Weights of a small image deblurring model: trained on capsule endoscopy frames (Kvasir-Capsule).
Rows from block 6, named by matrix and row number. Rows with one number belong to one channel. Each number is 128 + 24 x the weight over its row's rms, rounded and kept within 0 to 255. All counts start at 0. After the name is the row's rms in percent of the matrix's.
# convs0: first 3x3 conv (model.blocks.6.convs.0.weight, 64x64x3x3), inputs 6-11, a 3x3 kernel for each
# convs1: second 3x3 conv (model.blocks.6.convs.1.weight, 64x64x3x3, transposed), outputs 6-11, a 3x3 kernel for each
convs0.3 093 [138 137 152 121 132 144 139 133 128 144 146 115 164 127 122 138 137 144  89 123 144 117 154 148 108 111 120 105 105 109 142 161 116 103 142 114 106 140 147 132 166 143 118 156 128 120 131 138 145 174 181 140 129 157]
convs0.4 094 [124 141 141 125 140 127 117 158 157 114 129 155 108 140 164 121 135 158 115 132  98  83 116  93  76  91  82 132 131 143 127 165 103 125 156  87 131 119 120 101 108 131 119 106 107 161 139 133 126 149 151 145 149 158]
convs0.5 055 [122 136 199 117 139 196 139 173 165  94  98 108  82  74  91  87 108  86  72  91  86  73  97 113  82  82  85 139 166 127 136 125 162 153 142 154 130 131 140 143  91 162 140 168 140 145 157 125 135 104 124 129 137 111]
convs0.6 102 [127 145 112 134 155 151 130 130 108 122 124 122 135 128 113 143 148 128 125 116 127 129 111 128 130 125 137 111 123 135 113 169  99 114 148  77 136 166 120 103 203  92 112 176 116 134 117 134 135 150 134 129 149 111]
convs0.7 099 [135 152 123 130 143 118 119 122 125 171 121 119 174 116 114 182 133 130  87 141 147  83 149 166 101 139 143 146 127 144 128 118 118 135 117 135 159 149 131 160 153 121 141 140 143 162 157 128 168 157 140 177 150 125]
convs0.8 096 [102 131 120 115 136 158 114 141 131 145 148 135 155 151 179 143 155 165 114 107 134 109 107 122 130  98 110  98  95 100 144 150 133 112 118  98 134 124 147 149 150 160 129 144 154 122 120 127 133 164 148 127 138 148]
convs0.9 093 [133 133 114 136 134 124 116 129 128 132 118 133 157 139 148 148 124 125 117 112 130 143  94  99 149 115 111 141 138 140 111 115 124 108 113 132 112 134 139 107 138 140 117 111 135 104  86 118  84 102 113 123 123 113]
convs0.10 095 [146 136 133 116 126 133  98 130 114 147 125 126 145 123 131 141 125 128 104 131 133 160 141 121 138 151 138 113 117 136 154 164 154  99 123 139 138 147 157  92 118 123  95 137 119 128 120  98 158 136 116 140 122 126]
convs0.11 090 [136 118 128 137 119 113 135 126 128 135 111 105 107 114 117 111 112 124 138 143 137 144 137 141 116 121 141 107 139 146 131 116 111 119 142 121 145 115  99 112  95 136 112 132 133 130 149 128 108  97 122 124 132 146]
convs0.12 157 [119 129 110 117 119 115 128 121 121 120 133 149 116 126 130 114 134 140 155 136 122 161 140 118 154 148 118 128 131 122 134 132 129 131 135 134 176 126 105 168 126 114 147 134 118  96 144 152  90 131 128  69 119 127]
convs0.13 088 [131 126 114 125 108 100 130 129 129 134 150 138  94 119 141 137 140 144 147 140 141 147 164 137 145 152 107 135 118 111 139 142 141 136 142 127 119 120 155 130 143 129 130 118 112 121 128  91 105 128 124 122 137 139]
convs0.14 138 [149 125 123 125 129 138 131 115 126 124 127 138 128 121 110 128 112 116 131 149 119 144 159 112 125 159 118 130 143 133 140 133 141 122 111 142 128 176 104 134 193 120 134 180 108 150 117 141 121  76 124 149  85 130]
convs0.15 106 [132 128 124 118 128 151 112 101 119 139 119 120 126 140 142 129 117 107 121 100 120 135 130 136 121 123 130 160 110 118 131 123 129 171 164 138 112 100 121 136 144 132 125 128 130 126 107 111 115 139 134 146 145 113]
convs0.16 106 [145 101 123 145  93 119 146 100 137 143 126 110 129 134 105 144 140 125 140 146 141 158 162 154 124 114 102 133 135 147 142 144 152 149 136 166 104 102  96 119 140 108 125 126  97 122 103 138 121 116 135 112 136 120]
convs0.17 097 [143 140  77 132  61  62 119  80 104 132 154 120 138 144 109 120 117 139 148 131 137 150 121 128 137 110 120 139 169 149 160 133  77 139  91 118 122 183 148 149 145  60 133 111 116 131 132 113 114 114 118 115 113 123]
convs0.18 086 [148 142 103 138 152 117 155 143 123 116 140 134 125 151 146 140 157 133 101 109  96  94  92 100  79  59  74 131 121  91 125 148 153 148 168 157 105 101 104 119 126 142 133 144 140 135 161 109 132 164 141 113 168 144]
convs0.19 167 [123 125 117 137 146 130 131 125 123 113 116 135 108 106 139 103 119 141 127 115 150 119 104 142 134 101 139 127 124 130 128 134 144 124 140 136 171  90 140 172  66 101 152  82 132 120 151 132 132 171 145 127 165 126]
convs0.20 095 [131  82 159  82 129 193 135 158 183  94  86 117  95 114 150 123 149 151 122 116 106 111 116 109 120 132 122 127 134 130 122  50 123 117 130 171 157 100  99 114  89 156 108 141 176 129 127 117 122 122 130 135 137 125]
convs0.21 097 [138 157 159 131 122 149 137 145 138 105 122 103 102 149 115  78 110 124 118 108 126 135 119 127 145 137 106 142 129 133 131 118 123 149 121 136 134 126 157 124 127 140 142 126 138  88 113 132 162 165 144 148 122 128]
convs0.22 105 [102 112 113 145 140 119  95 126 122 117 137 138  97 111 117 150 142 109 131 126 105 137 148 120 135 150 140 107 111 106 102 106 119 103  64 109 137 127 116 121 111 108 107 116 115 143 142 138 101  97 113 129 117 134]
convs0.23 086 [146 136 150 152 120 161 128 123 167 129 103 128 131 133 132 123 139 159 144 150 119 143 166 135 138 105  83 154 141 152 158 142 160 151 144 163 124 130 135 143 143 137 132 152 129 137 118 131 141 126 117 123 141 146]
convs0.24 087 [120 139 141 125 118 115 128 113 115 131 121 109 105 102 104 118  99  92  99 135 143  87 129 124 105 142 124  72 106 132 137 113 156 115 124 149 150 131  96 176 115 127 167 183 156 137 144 121 135 103 142 121  89 117]
convs0.25 091 [148 139 135 150 148 152 152 144 129 132 143 122 137 131 134 143 136 118 164 122 184 157  85 181 141 100 178 144 130 131 134 128 114 125 124 124 125 140 159 106 133 132 117 109 150 146 162 166 125 149 164 125 133 152]
convs0.26 110 [128 113 110 128 111 135 127 122 139  93 107 110 124 119 138 147 128 136 130 116 130 120 107 116 117  96 113 110 110 136 151 149 161 137 134 151 161 160 136 179 136 135 163 140 144 113 130 125 125 133 133 126 144 167]
convs0.27 095 [145 131 101 109  98 138  99 106 149 158 160 140 127 135 132  99  90 114 134 143 142 129 132 133 127 133 123 153 169 128 148 162 149  92  47 121 153 189 149 135 135 133 121  93 122 147 159 136 131 165 151 104 127 137]
convs0.28 104 [116 139 124 126 126 137 136 131 143 142 146 144 130 110  89 156 163 143 148 156 133 127 155 153 120 165 142 171 177 134 143 136 137 148 134 139 139 123 123 129 132 134 137 139 152 182 167 146 132 123 141 144 138 125]
convs0.29 105 [124 121 143 122 118 154 138 104 145  96 127 147  82 134 138 100 155 148 113 123 117 120 134 130 130 143 147 122 126 149 145  81 156 150  83 139 145 116 144 160  73 176 134  93 167 106 127 132 119 123 145 130 120 138]
convs0.30 062 [105 111 106 125 131 114 110 130 124 115 160 133 124 159 144 119 131 116 143 141 139 147 146 135 158 155 144 125 135 131 137 145 107 139 142 114 103 117  98 113 116 103  87  95 102 116 124 122 112 101 120 116 101 122]
convs0.31 098 [127 137 127 127 144 128 140 138 139 111 115 134 123 126 143  63  88 129 148 142 128 135 141 133 130 145 136  86 108 107 110 126 127 106 101 101 158 167 156 116 126 160 113 107 137 130 134 125 118 133 147 109 107 133]
convs0.32 101 [137 122 141 120 124 127 135 123 136 133 150 170 104 106 112 103 105 117 176 187 150 143 140 131 129 123 143 165 174 112 125 113 121 154 134 129 175 180 151 156 121 133 128 107 121 132 161 126 140 130 121 149 125 105]
convs0.33 164 [126 117 130 130 122 130 126 122 151 114 139 146 107 137 146  91 120 121 126 113 160  95  83 130 106 108 139 120 122 126 136 160 120  89 135 108 130 126 129 135 141 131 130 152 139 120 146 113 144 163 124 114 152 121]
convs0.34 090 [126 137 107 110 133 121 138 138 121 112 109 115 116 105 128 149 140 126 122 139 110 143 160 106 120 111  94  76 110 120 123 116 120 113 116 103 110 120 116 139 126 111 137 132 106 100 116 124 120 132 125 138 132 108]
convs0.35 102 [133 126 132 135 168 144 121 134 137 121 110 117 102 132 100 108 136 133 119 139 111 141 149 141 133 138 140 117 145 117 140 132 149 115 110 151 135 154 113 138 116 154 122 148  97 111 143 148 137 131 131 136 132 127]
convs0.36 104 [116 111 104 120 144 114 112 119 108 102  97 101 113 153 120 108 125 104 128 146 140 131 113 133 132 128 147 144 167 146 110 116 124 121 131 113 119 136 127 132 156 121 132 127 117 147 162 184 140 138 137 144 163 135]
convs0.37 087 [125 140 119 121 128 108 108 105 119  99 127 140  89 122 155  91 105 124 115  84 105 130 112 102 145 143 117 114  89  87 120 131 123 129 109 113 150 120 119 130 124 116 140 121 115  92  88  60  82 126 103 105  89 103]
convs0.38 090 [125 138 133 121 134 133 123 121 127 102 111 118  81 112 138  70  89 134 132 135 130 192 150 100 169 171 127 121 126 134 119 125 129 128 126 139 130 116 117 115 128 119 136 102 101  99 127 123  98 121 108 104 114 102]
convs0.39 085 [123 142 142 134 138 133 112 143 142 126 139 116 110 147 127 108 128 101 141  84 105 170  88 110 181 107 115 131 119 116 100 128 134 113 139 141  89  99  91  95 130 125 108 125 141 120 120 113 118 132  95 122 144  97]
convs0.40 085 [152 146 131 108 113 157 150 144 131 133 133 121 101 104 128 128 124 119 143 150 145 130 118 130 128 128 124 150 172 120 116 111 124 144 134 121 155 194 162  93  29 108 133 160 140 160 188 146  85  88 128 131 123 113]
convs0.41 095 [131 126 140 147 115 138 135 112 119 118 138 129 131 150 148 128 123 133 139 115 113 149 141 121 154 151 119 109  93  86 106 113 145 125 113 150 111 139 133 143 138 142 135 137 133 138 119 136 152 160 171 141 144 141]
convs0.42 117 [125 132 140 110 115 125 119 108 125 144 133 139 145 127 131 149 122 126 113 142 117 113 123 117 142 110 119 144 129  91 136 143 121 118 122 116 158 108 147 136 115 132 149 140  81 139 143 158 126 136 163 129 124 144]
convs0.43 092 [123 133 140 132 124 145 131 123 128 140 119 115 140 151 108 117 107 108  86  71 115 111 109 160 139 144 163 113 106 109 106 123 129 111 118 137 107 117 126 100 157 143 103 153 147 111 113 137 159 116 114 121 126 156]
convs0.44 108 [159 130 120 129 158 148 137 137 120 136 119 138 138 114 136 114 112 142 119 132 145 132 123 129 134 140 128 133 129  98 145 132 120 111 128 124 125 169 166 129 141 134 120 143 159 115 121 113 119 138 120 123 148 152]
convs0.45 081 [104 109 159 117 109 135 115 141 126 138 137 138 168 150 161 130 135 146 148 151 162 132 176 155 182 191 131 107  90 105 109 117 127  94 105 108 103 105  94  98  93  96 107 122 106 134 130 132 136 126 137 126 119 104]
convs0.46 089 [120 135 142 137 151 132 121 109 139 139 113  46 176 148  80 132 140 120 101 124 145 104 108 141  87 112 102 117 153 178 116 132 147 123 142 161  90 123  84  96 128 100 100 105 146 158 148 107 154 152 104 132 132 124]
convs0.47 086 [129 139 118 119 138 125 112 126 103 109 126 128 101 117 151 134 131 134 163 148 130 161 157  86 147 124  94 150 145 162 152 152 105 142 157 128 113 100 141 129 115 149 126 124 136 142 126 100 145 124 130 162 138 129]
convs0.48 082 [142 139 120 150 136 132 154 141 122 134 150 154 133 135 156 129 104 122  95  65 108  95 107 102 141 139 141 113 122 131 127 143 151 128 133 123 142 105 128 101 133  96 171 141 138 108  88 125 152 109 127  97  93 117]
convs0.49 110 [126 123 133 133 109 127 108 101 113 127 109 119 129 140 124 138 147 127 129 142 150 111 116 150 111 107 143 153 142 105 150 139 125 144 137 120 110 103 142 130 142 125 124 133 143 140 144 140 145 155 134 147 152 140]
convs0.50 095 [126 130 127 129 131 129 126 126 127 136 144 148 132 128 137 125 145 134 105 137  95  59 130 120 108 100 122 133 140 138 122 132 139 117 127 137 141 163 131 152 156 157 130 162 146 154 137 156 152 169 121 161 157 126]
convs0.51 098 [129 122 128 117 113 117 131 123 134 124  89 100 123 129 146 150 140 158 143 129 133 147 137 146 122 104 119 135 161 129 145 139 147 138 146 109 146 137 150 130 121 161 140 182 162 132 143 120 121 118 120 139 126 108]
convs0.52 099 [117 127 157 108 137 162 123 114 121  86 126 156  86 153 175 131 159 159 132 124 111 133 140 137 134 138 141 152 132 142  77 102 161 108 119 107 142 126 162  89 124 196 125 153 141 122 125 119 114 126 150 118 107 125]
convs0.53 113 [123  89 151 140  87 161 141 139 121 120 101 113 147 137 125 172 170 147 126 121 123 130 121 136 131 118 133 107 104 111 104  45 113 120 113 122 167 161 177 126 129 162 140 159 110 127 147 128  94  87 127 135 125 127]
convs0.54 104 [117 129 133 141 145 136 113 105 144 130 126 138 142 134 132 119 115 129 114  93 107 120 123 123 112 111 125 111  91 114 155 177 121 134 126 109 119  61 120 166 206 181 130  90 119  93  57  94 147 160 127 117 118 130]
convs0.55 110 [111 104 110 131 149 131 115 114 129 111 102  88 113 118 113 115 122 113 117 113 127 135 145 143 124 121 124 157 118 169 141 120 154 134 135 133 120 109  83 115 157 143 130 133 109 147 111 122 154 126 124 136 131 138]
convs0.56 091 [150 165 107 147 138 108 132 131 134 142 127 104 149 148 139 141 119 135 150 147 140 157 166 153 135 130 127 131 120 147 130 143 151  87 131 145 129 111  82 122 149 121 114 139 132 126 103  66 121 124  83  95 118 120]
convs0.57 103 [129 137 116 128 142 109 108 110 110 145 146 138 125 133 134 109 108  98 115 115 125 122 130 121 132 122 139 143 127 143 130 123 159 116  80 151 128 128 136 120 139 119 116  90 107 113 122 114 145 160 138 117  95 128]
convs0.58 070 [107 107 148 109  79 124 120 110 108  98 116 137 126 113 139  97  92 146 123 121 129 122 112 102 112 121 100 134 137 147 123 123 122 128 118 138 137 147 131 106 148  97 137  88 138 133 115 129 109 120 135 148 138 167]
convs0.59 071 [143 118 125 114  99 122 129 104 138 108  93  99 113 115 128 107 123 104 154 157 143 124 123 135 118 121 133 180 203 147 122 132 102 118 138  92 119 125 119 107 126 132 125 158 125 109 139 139  83 110 162 115 108 122]
convs0.60 087 [118 148 141 132 157 142 126 144 123 159 134 126 160 138 131 170 143 133  83 118 137 103 154 167 102 129 141 120 139 132 122 151 121 108 134 101 144 160 152 134 166 168 111 153 141 101 130  89 136 163 110 146 164 117]
convs0.61 107 [132 113 126 121  90 130 145 137 123 129 129 108 150 144 100 150 154 117 122 100 122 115  97 121 111 103 124 123 110 184 152 151 157 159 133 139 131 125 135 177 175  96 151 131 110 113  87 136 120 117 142 118 128 135]
convs0.62 072 [174 176 123 171 187 178 162 163 150 144 146 135 168 190 178 183 130 141 123 115 118 128  99 110 164 132 100  91 136 131  66 123 139  71 128  99 101  84 104 100 132 121 119 128 132 138 138 114 156 162 106 123 136 121]
convs0.63 105 [111 115 138 114 114 132 128 138 124 103 147 158 125 117 124  88 128 147 126 123 130 124 123 123 137 141 148 113 141 125 154 140 143 124 137 122 117 132 158 123 116 133 117 117 134 114 130 104 161 164 131 115 134 129]
convs1.3 069 [122 126 139 134 132 135 136 124 120 130 125 130 131 119 131 155 128 129 132 141 116 124 165 150 131 130 143 135 140 138 133 118 129 144 131 136 148  81 133 117  89 131 150  90 149 105 128 138 107  90 100 141 109 114]
convs1.4 089 [129 127 126 125 119 117 125 127 122 121 135 106 109 134 112 131 144 129 152 148 163 136 132 167 152 109 120 132 139 135 115 116 132 110 110 117 117 153 137  79 141 174 110 130 154 108 141 104  96 122  79 113 133  86]
convs1.5 086 [113 119 121 137 110 113 122 120 123 158 145 137 135 108 130 137 131 136 121 143 127 110 166 105 110 126 104 148 114 120 147 112 123 121 128 126 129 185 140 101  87 102 137 104 118 116 105 154 126 110 139 132 122 139]
convs1.6 141 [128 124 128 132 126 128 129 128 122 113 114 117 121 115 125 126 115 121 133 142 122 133 138 127 127 137 130 137 122 136 128 124 135 133 135 128 147 121 146 125 131 132 125 120 137 133 128 138 114 124 148 121 121 132]
convs1.7 097 [122 123 129 131 120 132 130 117 130 135 123 107 157 107 107 147 126 115 128 146 121 133 125 120 142 127 127 128 112 135 127 108 132 126 126 133 113 119 105 130 101 119 112  92  96 140 127 134 149  89 125 131 113 122]
convs1.8 063 [124 126 140 130 126 133 132 133 131 120 117 110 116 111 116 138 120 118 123 150 124 118 163 153 124 136 137 132 130 139 123 120 124 132 136 121 103 106 111  97 128 103  99  94 114 116 162 154 112  97 109 132 112  93]
convs1.9 079 [126 130 128 121 133 134 123 130 133 133 131 113 126 114 125 118 120 117 136 126 129 129 131 129 140 153 136 143 127 121 130 123 129 121 116 121 131 112 121 129 114 141 118 140 148 115 159 149 133 161 122 116 134 127]
convs1.10 075 [125 126 128 127 125 128 128 129 130 125 104  91 122 131 108 108 115 116 127 122 127 116 106 129 113 118 123 121 106 141 142 126 125 123 122 119 153  89 119 151 138 139 142 138 151 116 125 120 127 112 117 122 134 127]
convs1.11 069 [128 131 123 136 132 134 134 134 135 147 138 146 136 142 151 139 136 131 124 139 135 122 130 123 124 143 122 131 124 129 122 130 134 130 127 131 129 127 170 116 130 163 167 142 110  84 116 158 116 125 119 140 137 127]
convs1.12 082 [138 128 122 137 129 129 138 129 137 120 128 131 130 123 124 130 110 119 116 111 123 110 103 113 120 128 116 119 126 129 128 126 125 125 112 126 140 142 112 147 120  80 133 110  92 186 124 126 151 112 148  96 115 162]
convs1.13 118 [128 121 121 130 123 127 142 124 127 128 117 111 121 112 121 139 123 121 105 149 146 131 121 149 124 137 116 115 160 133 129 121 119 143 113 113 131 116 150 111 171 149 104 128 108 149 160 151 126 137 121 147 123 111]
convs1.14 111 [125 123 136 124 126 137 121 127 134 130 143 119 119 151 133 132 131 117 139 118 152 128 124 152 138 126 152 131 121 109 126 138 119 127 135 123  90 132  87 106 173  93 127 125 112 124 118 146 143 128 148 133 124 123]
convs1.15 085 [120 131 134 123 127 130 133 134 127 114 131 120 131 114 110 150 144 120 110 128 148 116 130 152 132 140 137 127 130 126 121 123 127 129 124 125  79 100 120 119 123 139 103 150 137  99 117 126 132 107 138 163 126 106]
convs1.16 066 [131 128 130 132 120 127 129 120 128 107 120 113 131 120 127 129 130 119 132 123 149 143 122 118 161 105  97 121 128 124 114 113 117 120 126 136 164 139 107 152 112 126 107 142 138 115 105 139 120 114 142 101 116 111]
convs1.17 096 [122 123 131 140 137 138 129 127 130 148 133 123 117 138 124 135 137 128 125 128 134 147 130 149 123 123 142 124 114 143 113 143 159 134 159 144 125 110 106  47  81  98 118 124  83  92  95 127 106 122 127 111 129 133]
convs1.18 089 [136 134 146 122 134 130 129 127 145 116 131 150 140 103 123 133 126 126 108 103 113 124 134 134 110 135 130 122 122 113 124  91 106 131 106 131 117 128 123 110  74 130 109 100 130 186 129 146 109 101 144 113 128 163]
convs1.19 113 [123 135 117 130 139 129 125 125 115 138 138 131 148 142 103 123 137 129 133 172 125 134 148 118 130 160 114 118 135 132 131 130 129 118 131 110 179 145 173 175 141 176 204 170 139 124 137 113 117 158 176 130 139 107]
convs1.20 113 [133 140 133 144 131 118 131 111 128 127 126 144 131 132 133 129 129 141 135 134 126 125 135 118 140 126 118 149 136 126 131 150 130 129 126 134 101 125 127 136 128 122 143 124 119 137 152 127 147 139 118 139 123 130]
convs1.21 116 [106 126 123 141 139 118 137 123 110 126 112 115 133 140 121 116 112 130 129 154 137 124 130 156 121 127 127 134 147 123 154 153 141 140 153 145 128  90 140 116 183 142 143 168 154  88 120 126 135 165 116 131 117 143]
convs1.22 153 [130 130 128 127 131 130 128 129 132 127 109 114 130 123 133 144 111 108 136 144 135 141 130 143 138 165 167 124 132 131 139 130 133 125 108 111 105  94 106 157 156 150  95 105  92 142 142 129 123 133 140 141 130 101]
convs1.23 092 [120 131 127 111 129 127 111 125 120 102 105 112 113 125 118 121 132 103 142 137 135 143 138 115 150 135 122 116 129 113 105 117 113 109 113 101 120 122 115 122 127 102 110  94 109 107 131 130 133 142 107 158 143  94]
convs1.24 073 [130 133 129 126 135 132 130 132 130 130 128 121 136 117 132 139 128 133 119 118 128 120 128 106 102 143  95 107 139 142 120 136 137 129 133 138 115 101 122  82  77 119 136 126 140 147 149 122  87 149 136 132 179 141]
convs1.25 108 [130 131 133 142 141 140 129 131 138 133 130 128 107 129 111 123 132 116 138 135 104 141 138 118 131 130 134 120 135 129 108 134 139 118 130 128 104 179 131  74 177 135 108 141 119 103 120 129  80 141 159 103  96 145]
convs1.26 066 [130 122 119 128 128 134 126 120 133 115 115 116 108 125 118 125 117 124 143 158 104 143 163 122 140 172 126 111 133 126 105 120 132 119 114 127 104 105 105 102 141  87 120  89 109 130 129 116  83 117 127  94  81 137]
convs1.27 122 [132 123 126 126 128 121 129 136 130 129 128 127 127 133 123 130 128 123 125 133 120 129 121 131 124 116 121 140 129 134 134 151 141 136 148 141 129 130 155 141 103 113 119  90 111 123 135 132 121 127 125 113 138 122]
convs1.28 076 [136 136 135 129 129 134 121 124 126 126 131 123 115 123 133 125 126 102 117 113  99 112 110  98 112 129 134 139 124 127  94 108 106 124 115 111 131 151 149 107 102 134 107 150 140 123 119 116 136 130 106 137 116 105]
convs1.29 142 [133 129 135 134 126 136 132 128 130 126 129 131 133 129 131 126 137 127 135 127 130 128 126 127 131 126 130 129 127 134 137 127 126 151 123 126 139 147 123 146 138 133 123 148 133 143 135 118 154 131 124 152 117 111]
convs1.30 069 [132 128 128 134 132 128 123 123 125 141 125 111 139 119 116 102  90 115 118 126 121 117 120 135 141 130 126 155 131 116 138 123 121 127 129 123 168 150 185 180 120 172 152 107 144 153 147 151 123 134 128 124 118 130]
convs1.31 081 [123 127 126 129 128 126 126 121 122 131 127 130 133 133 125 125 133 131 138 129 137 124 138 134 108 113 100 126 142 142 129 132 125 127 125 129  98 107 121 117 121 141 128  96 110 122 128 121 102 129 110  83 111 137]
convs1.32 102 [122 132 127 121 130 126 122 131 129 128 127 118 134 135 144 118 128 126 126 121 133 117 101 114 115 114 110 118 109 104 134 132 129 124 133 134 106 131 116 144 103  89  95  91  70 156 101 112 159 144 109 124 125 119]
convs1.33 134 [119 123 111 126 127 130 134 129 127 117 117 112 131 145 132 115 146 104 132 155 130 133 151 136 129 157 128 120 128 115 126 136 123 117 119 115  97 139 125 113 137 139 127 173 127 103 124 107  98 123 137 130 133 149]
convs1.34 085 [131 124 140 137 121 134 137 126 133 137 143 113 136 143 132 140 146 137 124 131 140 123 128 159 138 127 150 120 122 140 128 122 132 128 145 135 170 131 119 177 120 117 130 104 132 137 127 126 154 106 132 142 131 125]
convs1.35 123 [133 129 122 132 139 119 130 140 121 124 148 133 152 147 150 128 155 133 125 108 144 124  94 120 139 105 121 132 103 127 129 118 101 124 137 138 125 184 158 155  90 142 106 144 143 138 122 125 169 140 134 125 142 105]
convs1.36 074 [142 133 129 145 130 135 137 135 135 158 148 151 162 138 152 137 144 138 131 113 155 121  98 129 127 113 135 118 108 121 124 120 121 118 127 126 131 175 151 149 126 164 108 147 126 128  88 113 136 102 123  74  97  83]
convs1.37 083 [121 123 123 134 123 126 139 131 128 120 137 112 141 137 123 133 138 132 114 133 124 138 159 155 120 147 160 132 116 114 123 122 124 133 146 130 121 103  68 161 142  96 122 143 108 133 153 148 154 141 170 164 126 145]
convs1.38 109 [119 122 117 129 141 117 128 136 120 136 128 129 137 129 144 114 133 136 110 108 115 101 126 116 108 119 101 131 121 103 130 129 106 116 126 123 139 141  90 197 134 122 125 133  94 135 125 135 158 139  95  99 137 144]
convs1.39 081 [123 136 129 120 137 129 125 137 129 132 135 143 127 141 139 130 123 133 133 128 123 124 122 122 125 141 132 145 153 124 131 136 122 131 134 130 129 138 122 149 166 144 157 139 111 137 143 119 135 159 126 125 151 128]
convs1.40 178 [135 131 127 137 131 132 131 133 127 130 127 132 134 133 137 128 132 133 122 127 135 123 120 117 127 119 130 136 131 128 136 140 131 134 139 134 141 157 149 162 156 151 142 135 135 138 127 119 129 130 123 107 117 106]
convs1.41 067 [127 129 124 130 135 125 134 135 128  99 110 122 124 133 133 135 131 118 159 128  96 141 125 107 140 117 119 133 136 118 118 122 129 139 138 135 123 103 124 121 144 133 140 150 190 118 130 107  90 125  92 118 100 101]
convs1.42 087 [127 131 128 128 129 134 128 130 132 125 122 117 121 110 109 109 108 137 147 132 118 123 125 123 114 131 145 143 124 126 132 127 128 120 118 124 143 129  99 151 140 126 111 120 143 135 117 103  96 107 138  92 103 153]
convs1.43 066 [130 130 131 123 123 139 128 127 128 115 120 134 138 137 136 127 140 112 136 112 138 141 132 116 138 104 100 119 126 133 120 130 135 129 129 122 104 111 137 124 128 147 190 183 118  95 114 121 128 132 146 121 123 117]
convs1.44 084 [120 126 124 120 131 129 123 132 133 127 129 152 128 140 110 132 142 139 109 131 134 124 160 146 118 141 140 146 132 122 129 142 123 125 130 135  84  82 101 113 163  96 132 139 122 102 106 130 147 120 125 150 116 125]
convs1.45 072 [143 138 141 144 131 133 145 138 138 137 131 110 122 114 100 128 123 124 104 117 120 112 114 135 105  98 105 129 139 135 139 144 134 148 140 132 160 112  94 145 159 142 138 157 187 159 104 130 127 105 119 106  97 139]
convs1.46 134 [121 125 124 124 128 126 119 127 128 128 129 124 142 108 142 139 121 131 134 115 138 132 115 114 127 121 119 117 125 128 135 120 121 120 133 132 110 163 162 151 136 130 145 137 134 139 128 109 154 110 116 138 129 112]
convs1.47 093 [139 122 127 135 133 132 135 130 126 150 142 125 127 139 123 154 132 138 109 135 138 110 132 159 108 138 142 140 122 109 137 131 118 145 130 118 128 134 135 100 152 164 131 108 137 136 109 119 125 113 104 132 101 128]
convs1.48 094 [134 140 142 135 120 137 139 137 142 143 143 149 112 123 127 120 138 147 123 132 124 142 149 146 132 139 141 148 139 141 152 122 144 147 139 138 100 101  80 161 145 133  99 141 116 141 175 140 121 125 117 125  99 148]
convs1.49 078 [125 126 131 124 130 132 130 128 124 123 129 122 128 112 123 134 118 118 122 115 117 123 131 115 131 137 131 134 122 128 127 116 124 133 117 127  90 145 118 139 134 147 121 149 155 102 111 125 122  98 122 147 115  94]
convs1.50 142 [123 123 129 138 123 124 126 122 132 136 126 130 150 117 131 129 138 128 131 123 125 106 165 126 131 126 126 130 114 133 130  97 117 111 141 148 178 161 164 122  67 110 168 109 133 132 110 139 149  92 112 115 131 114]
convs1.51 121 [125 130 129 124 113 113 143 126 116 128 130 119 135 131 136 133 161 153 135 136 141 106 126 125 139 102  99 123 136 132 114 113 116 113 135 132 124 154 140 130 121 163  81  94  94 121 134 128 129 131 122 157 133  98]
convs1.52 119 [128 121 131 140 143 113 135 134 119 130 126 139 136 119 126 123 121 134 141 121 132 131 124 126 132 122 121 136 144 126 156 129 119 147 140 128  56 114 117 106 111 112 122 105 137 125 102 111 133 129 102 142 131 120]
convs1.53 105 [124 148 149 108 106 109 105 107 116 130 138 112 132 121 111 128 116 117 134 142 135 108 132 122 147 121 131 122 140 151 137 128 130 104 127 139  94 129 151 138 215 191 102 120  90 140 186 126 145 168 139 113 142 123]
convs1.54 122 [118 128 138 130 128 126 127 130 133 121 123 127 124 122 125 128 123 123 132 129 131 136 137 146 135 137 147 129 136 129 120 131 128 132 135 131 146 112 128 122 124 111 142 123 170 102 145 145 148 116 104 135 151 138]
convs1.55 129 [145 133 130 132 136 133 116 124 124 140 146 155 138 132 135 141 140 144 111 119 116 127 109 128 130 123 117 127 120 118 115 126 130 129 129 127  90 127 134 136 150 117 127 120  74 123 121 131 118 129 120 117 125 138]
convs1.56 080 [123 132 132 113 129 131 119 123 130 139 134 135 130 130 138 137 142 154 111 141 140 113 123 128 119 121 120 118 120 143 124 118 133 113 132 132 116 124 127 150 109 193 161 114 114 121 130 140 153 127 122 134 129 109]
convs1.57 108 [137 135 126 129 127 129 136 133 135 134 132 128 125 112 110 137 139 141 153 139 141 123 122 146 145 137 132 133 152 139 119 113 119 123 117 121 153 134  76 171 165 136 119 140 117 133 145 132 125 122 121 138 142 130]
convs1.58 093 [118 122 127 123 120 156 112 127 141 109 122 126 108 137 136 109 127 128 122 130 120 135 136 120 118 142 138 114 121 128 105 137 157 108 130 131 134 128 124 147 177 142 138 128 139 145 137 110 109 106 119 144 117 185]
convs1.59 066 [131 114 113 132 125 129 123 125 120 129 128 120 156 144 125 138 124 147 118 123 101 126 110 109 117 109  93 139 126 120 120 128 119 116 139 126 102 171 135 150 113 103 151 133 180 162 148 161 137 133 171 135 161 162]
convs1.60 067 [113 125 125 120 133 121 125 129 114 130 133 125 129 130 123 131 123 116 115 116 139 116 146 149 123 138 132 127 133 134 123 125 127 133 137 135 130  84 121  98 102 124 144 107 122 143 109 118 159 115 123 146 111 115]
convs1.61 090 [143 130 138 144 126 139 143 126 132 121 122 104 135 133 111 131 120 102 134 137 138 139 131 139 130 139 144 136 120 132 136 136 137 157 128 117 169  72  83 146  99 109 135 119 115 144 142 129 132 145 141 137 144 146]
convs1.62 080 [127 123 125 141 142 138 112 117 122 102 117 119 115 130 128 107 106  90 113 140 137  94 128 115 145 160 115 135 125 140 123 118 128 123 129 122  99 119 134 184 172 133 119 166 125 176 156 159 184 138 145 116 130 142]
convs1.63 082 [127 128 134 127 135 131 124 136 127 127 126 149 118 132 133  99 111 135 119 124 121 121 121 126 118 150 154 103 113 107 125 136 125 116 125 118 110 150 140 132 177 141 161 168 154 142 111 138 116 112 101 120 129 160]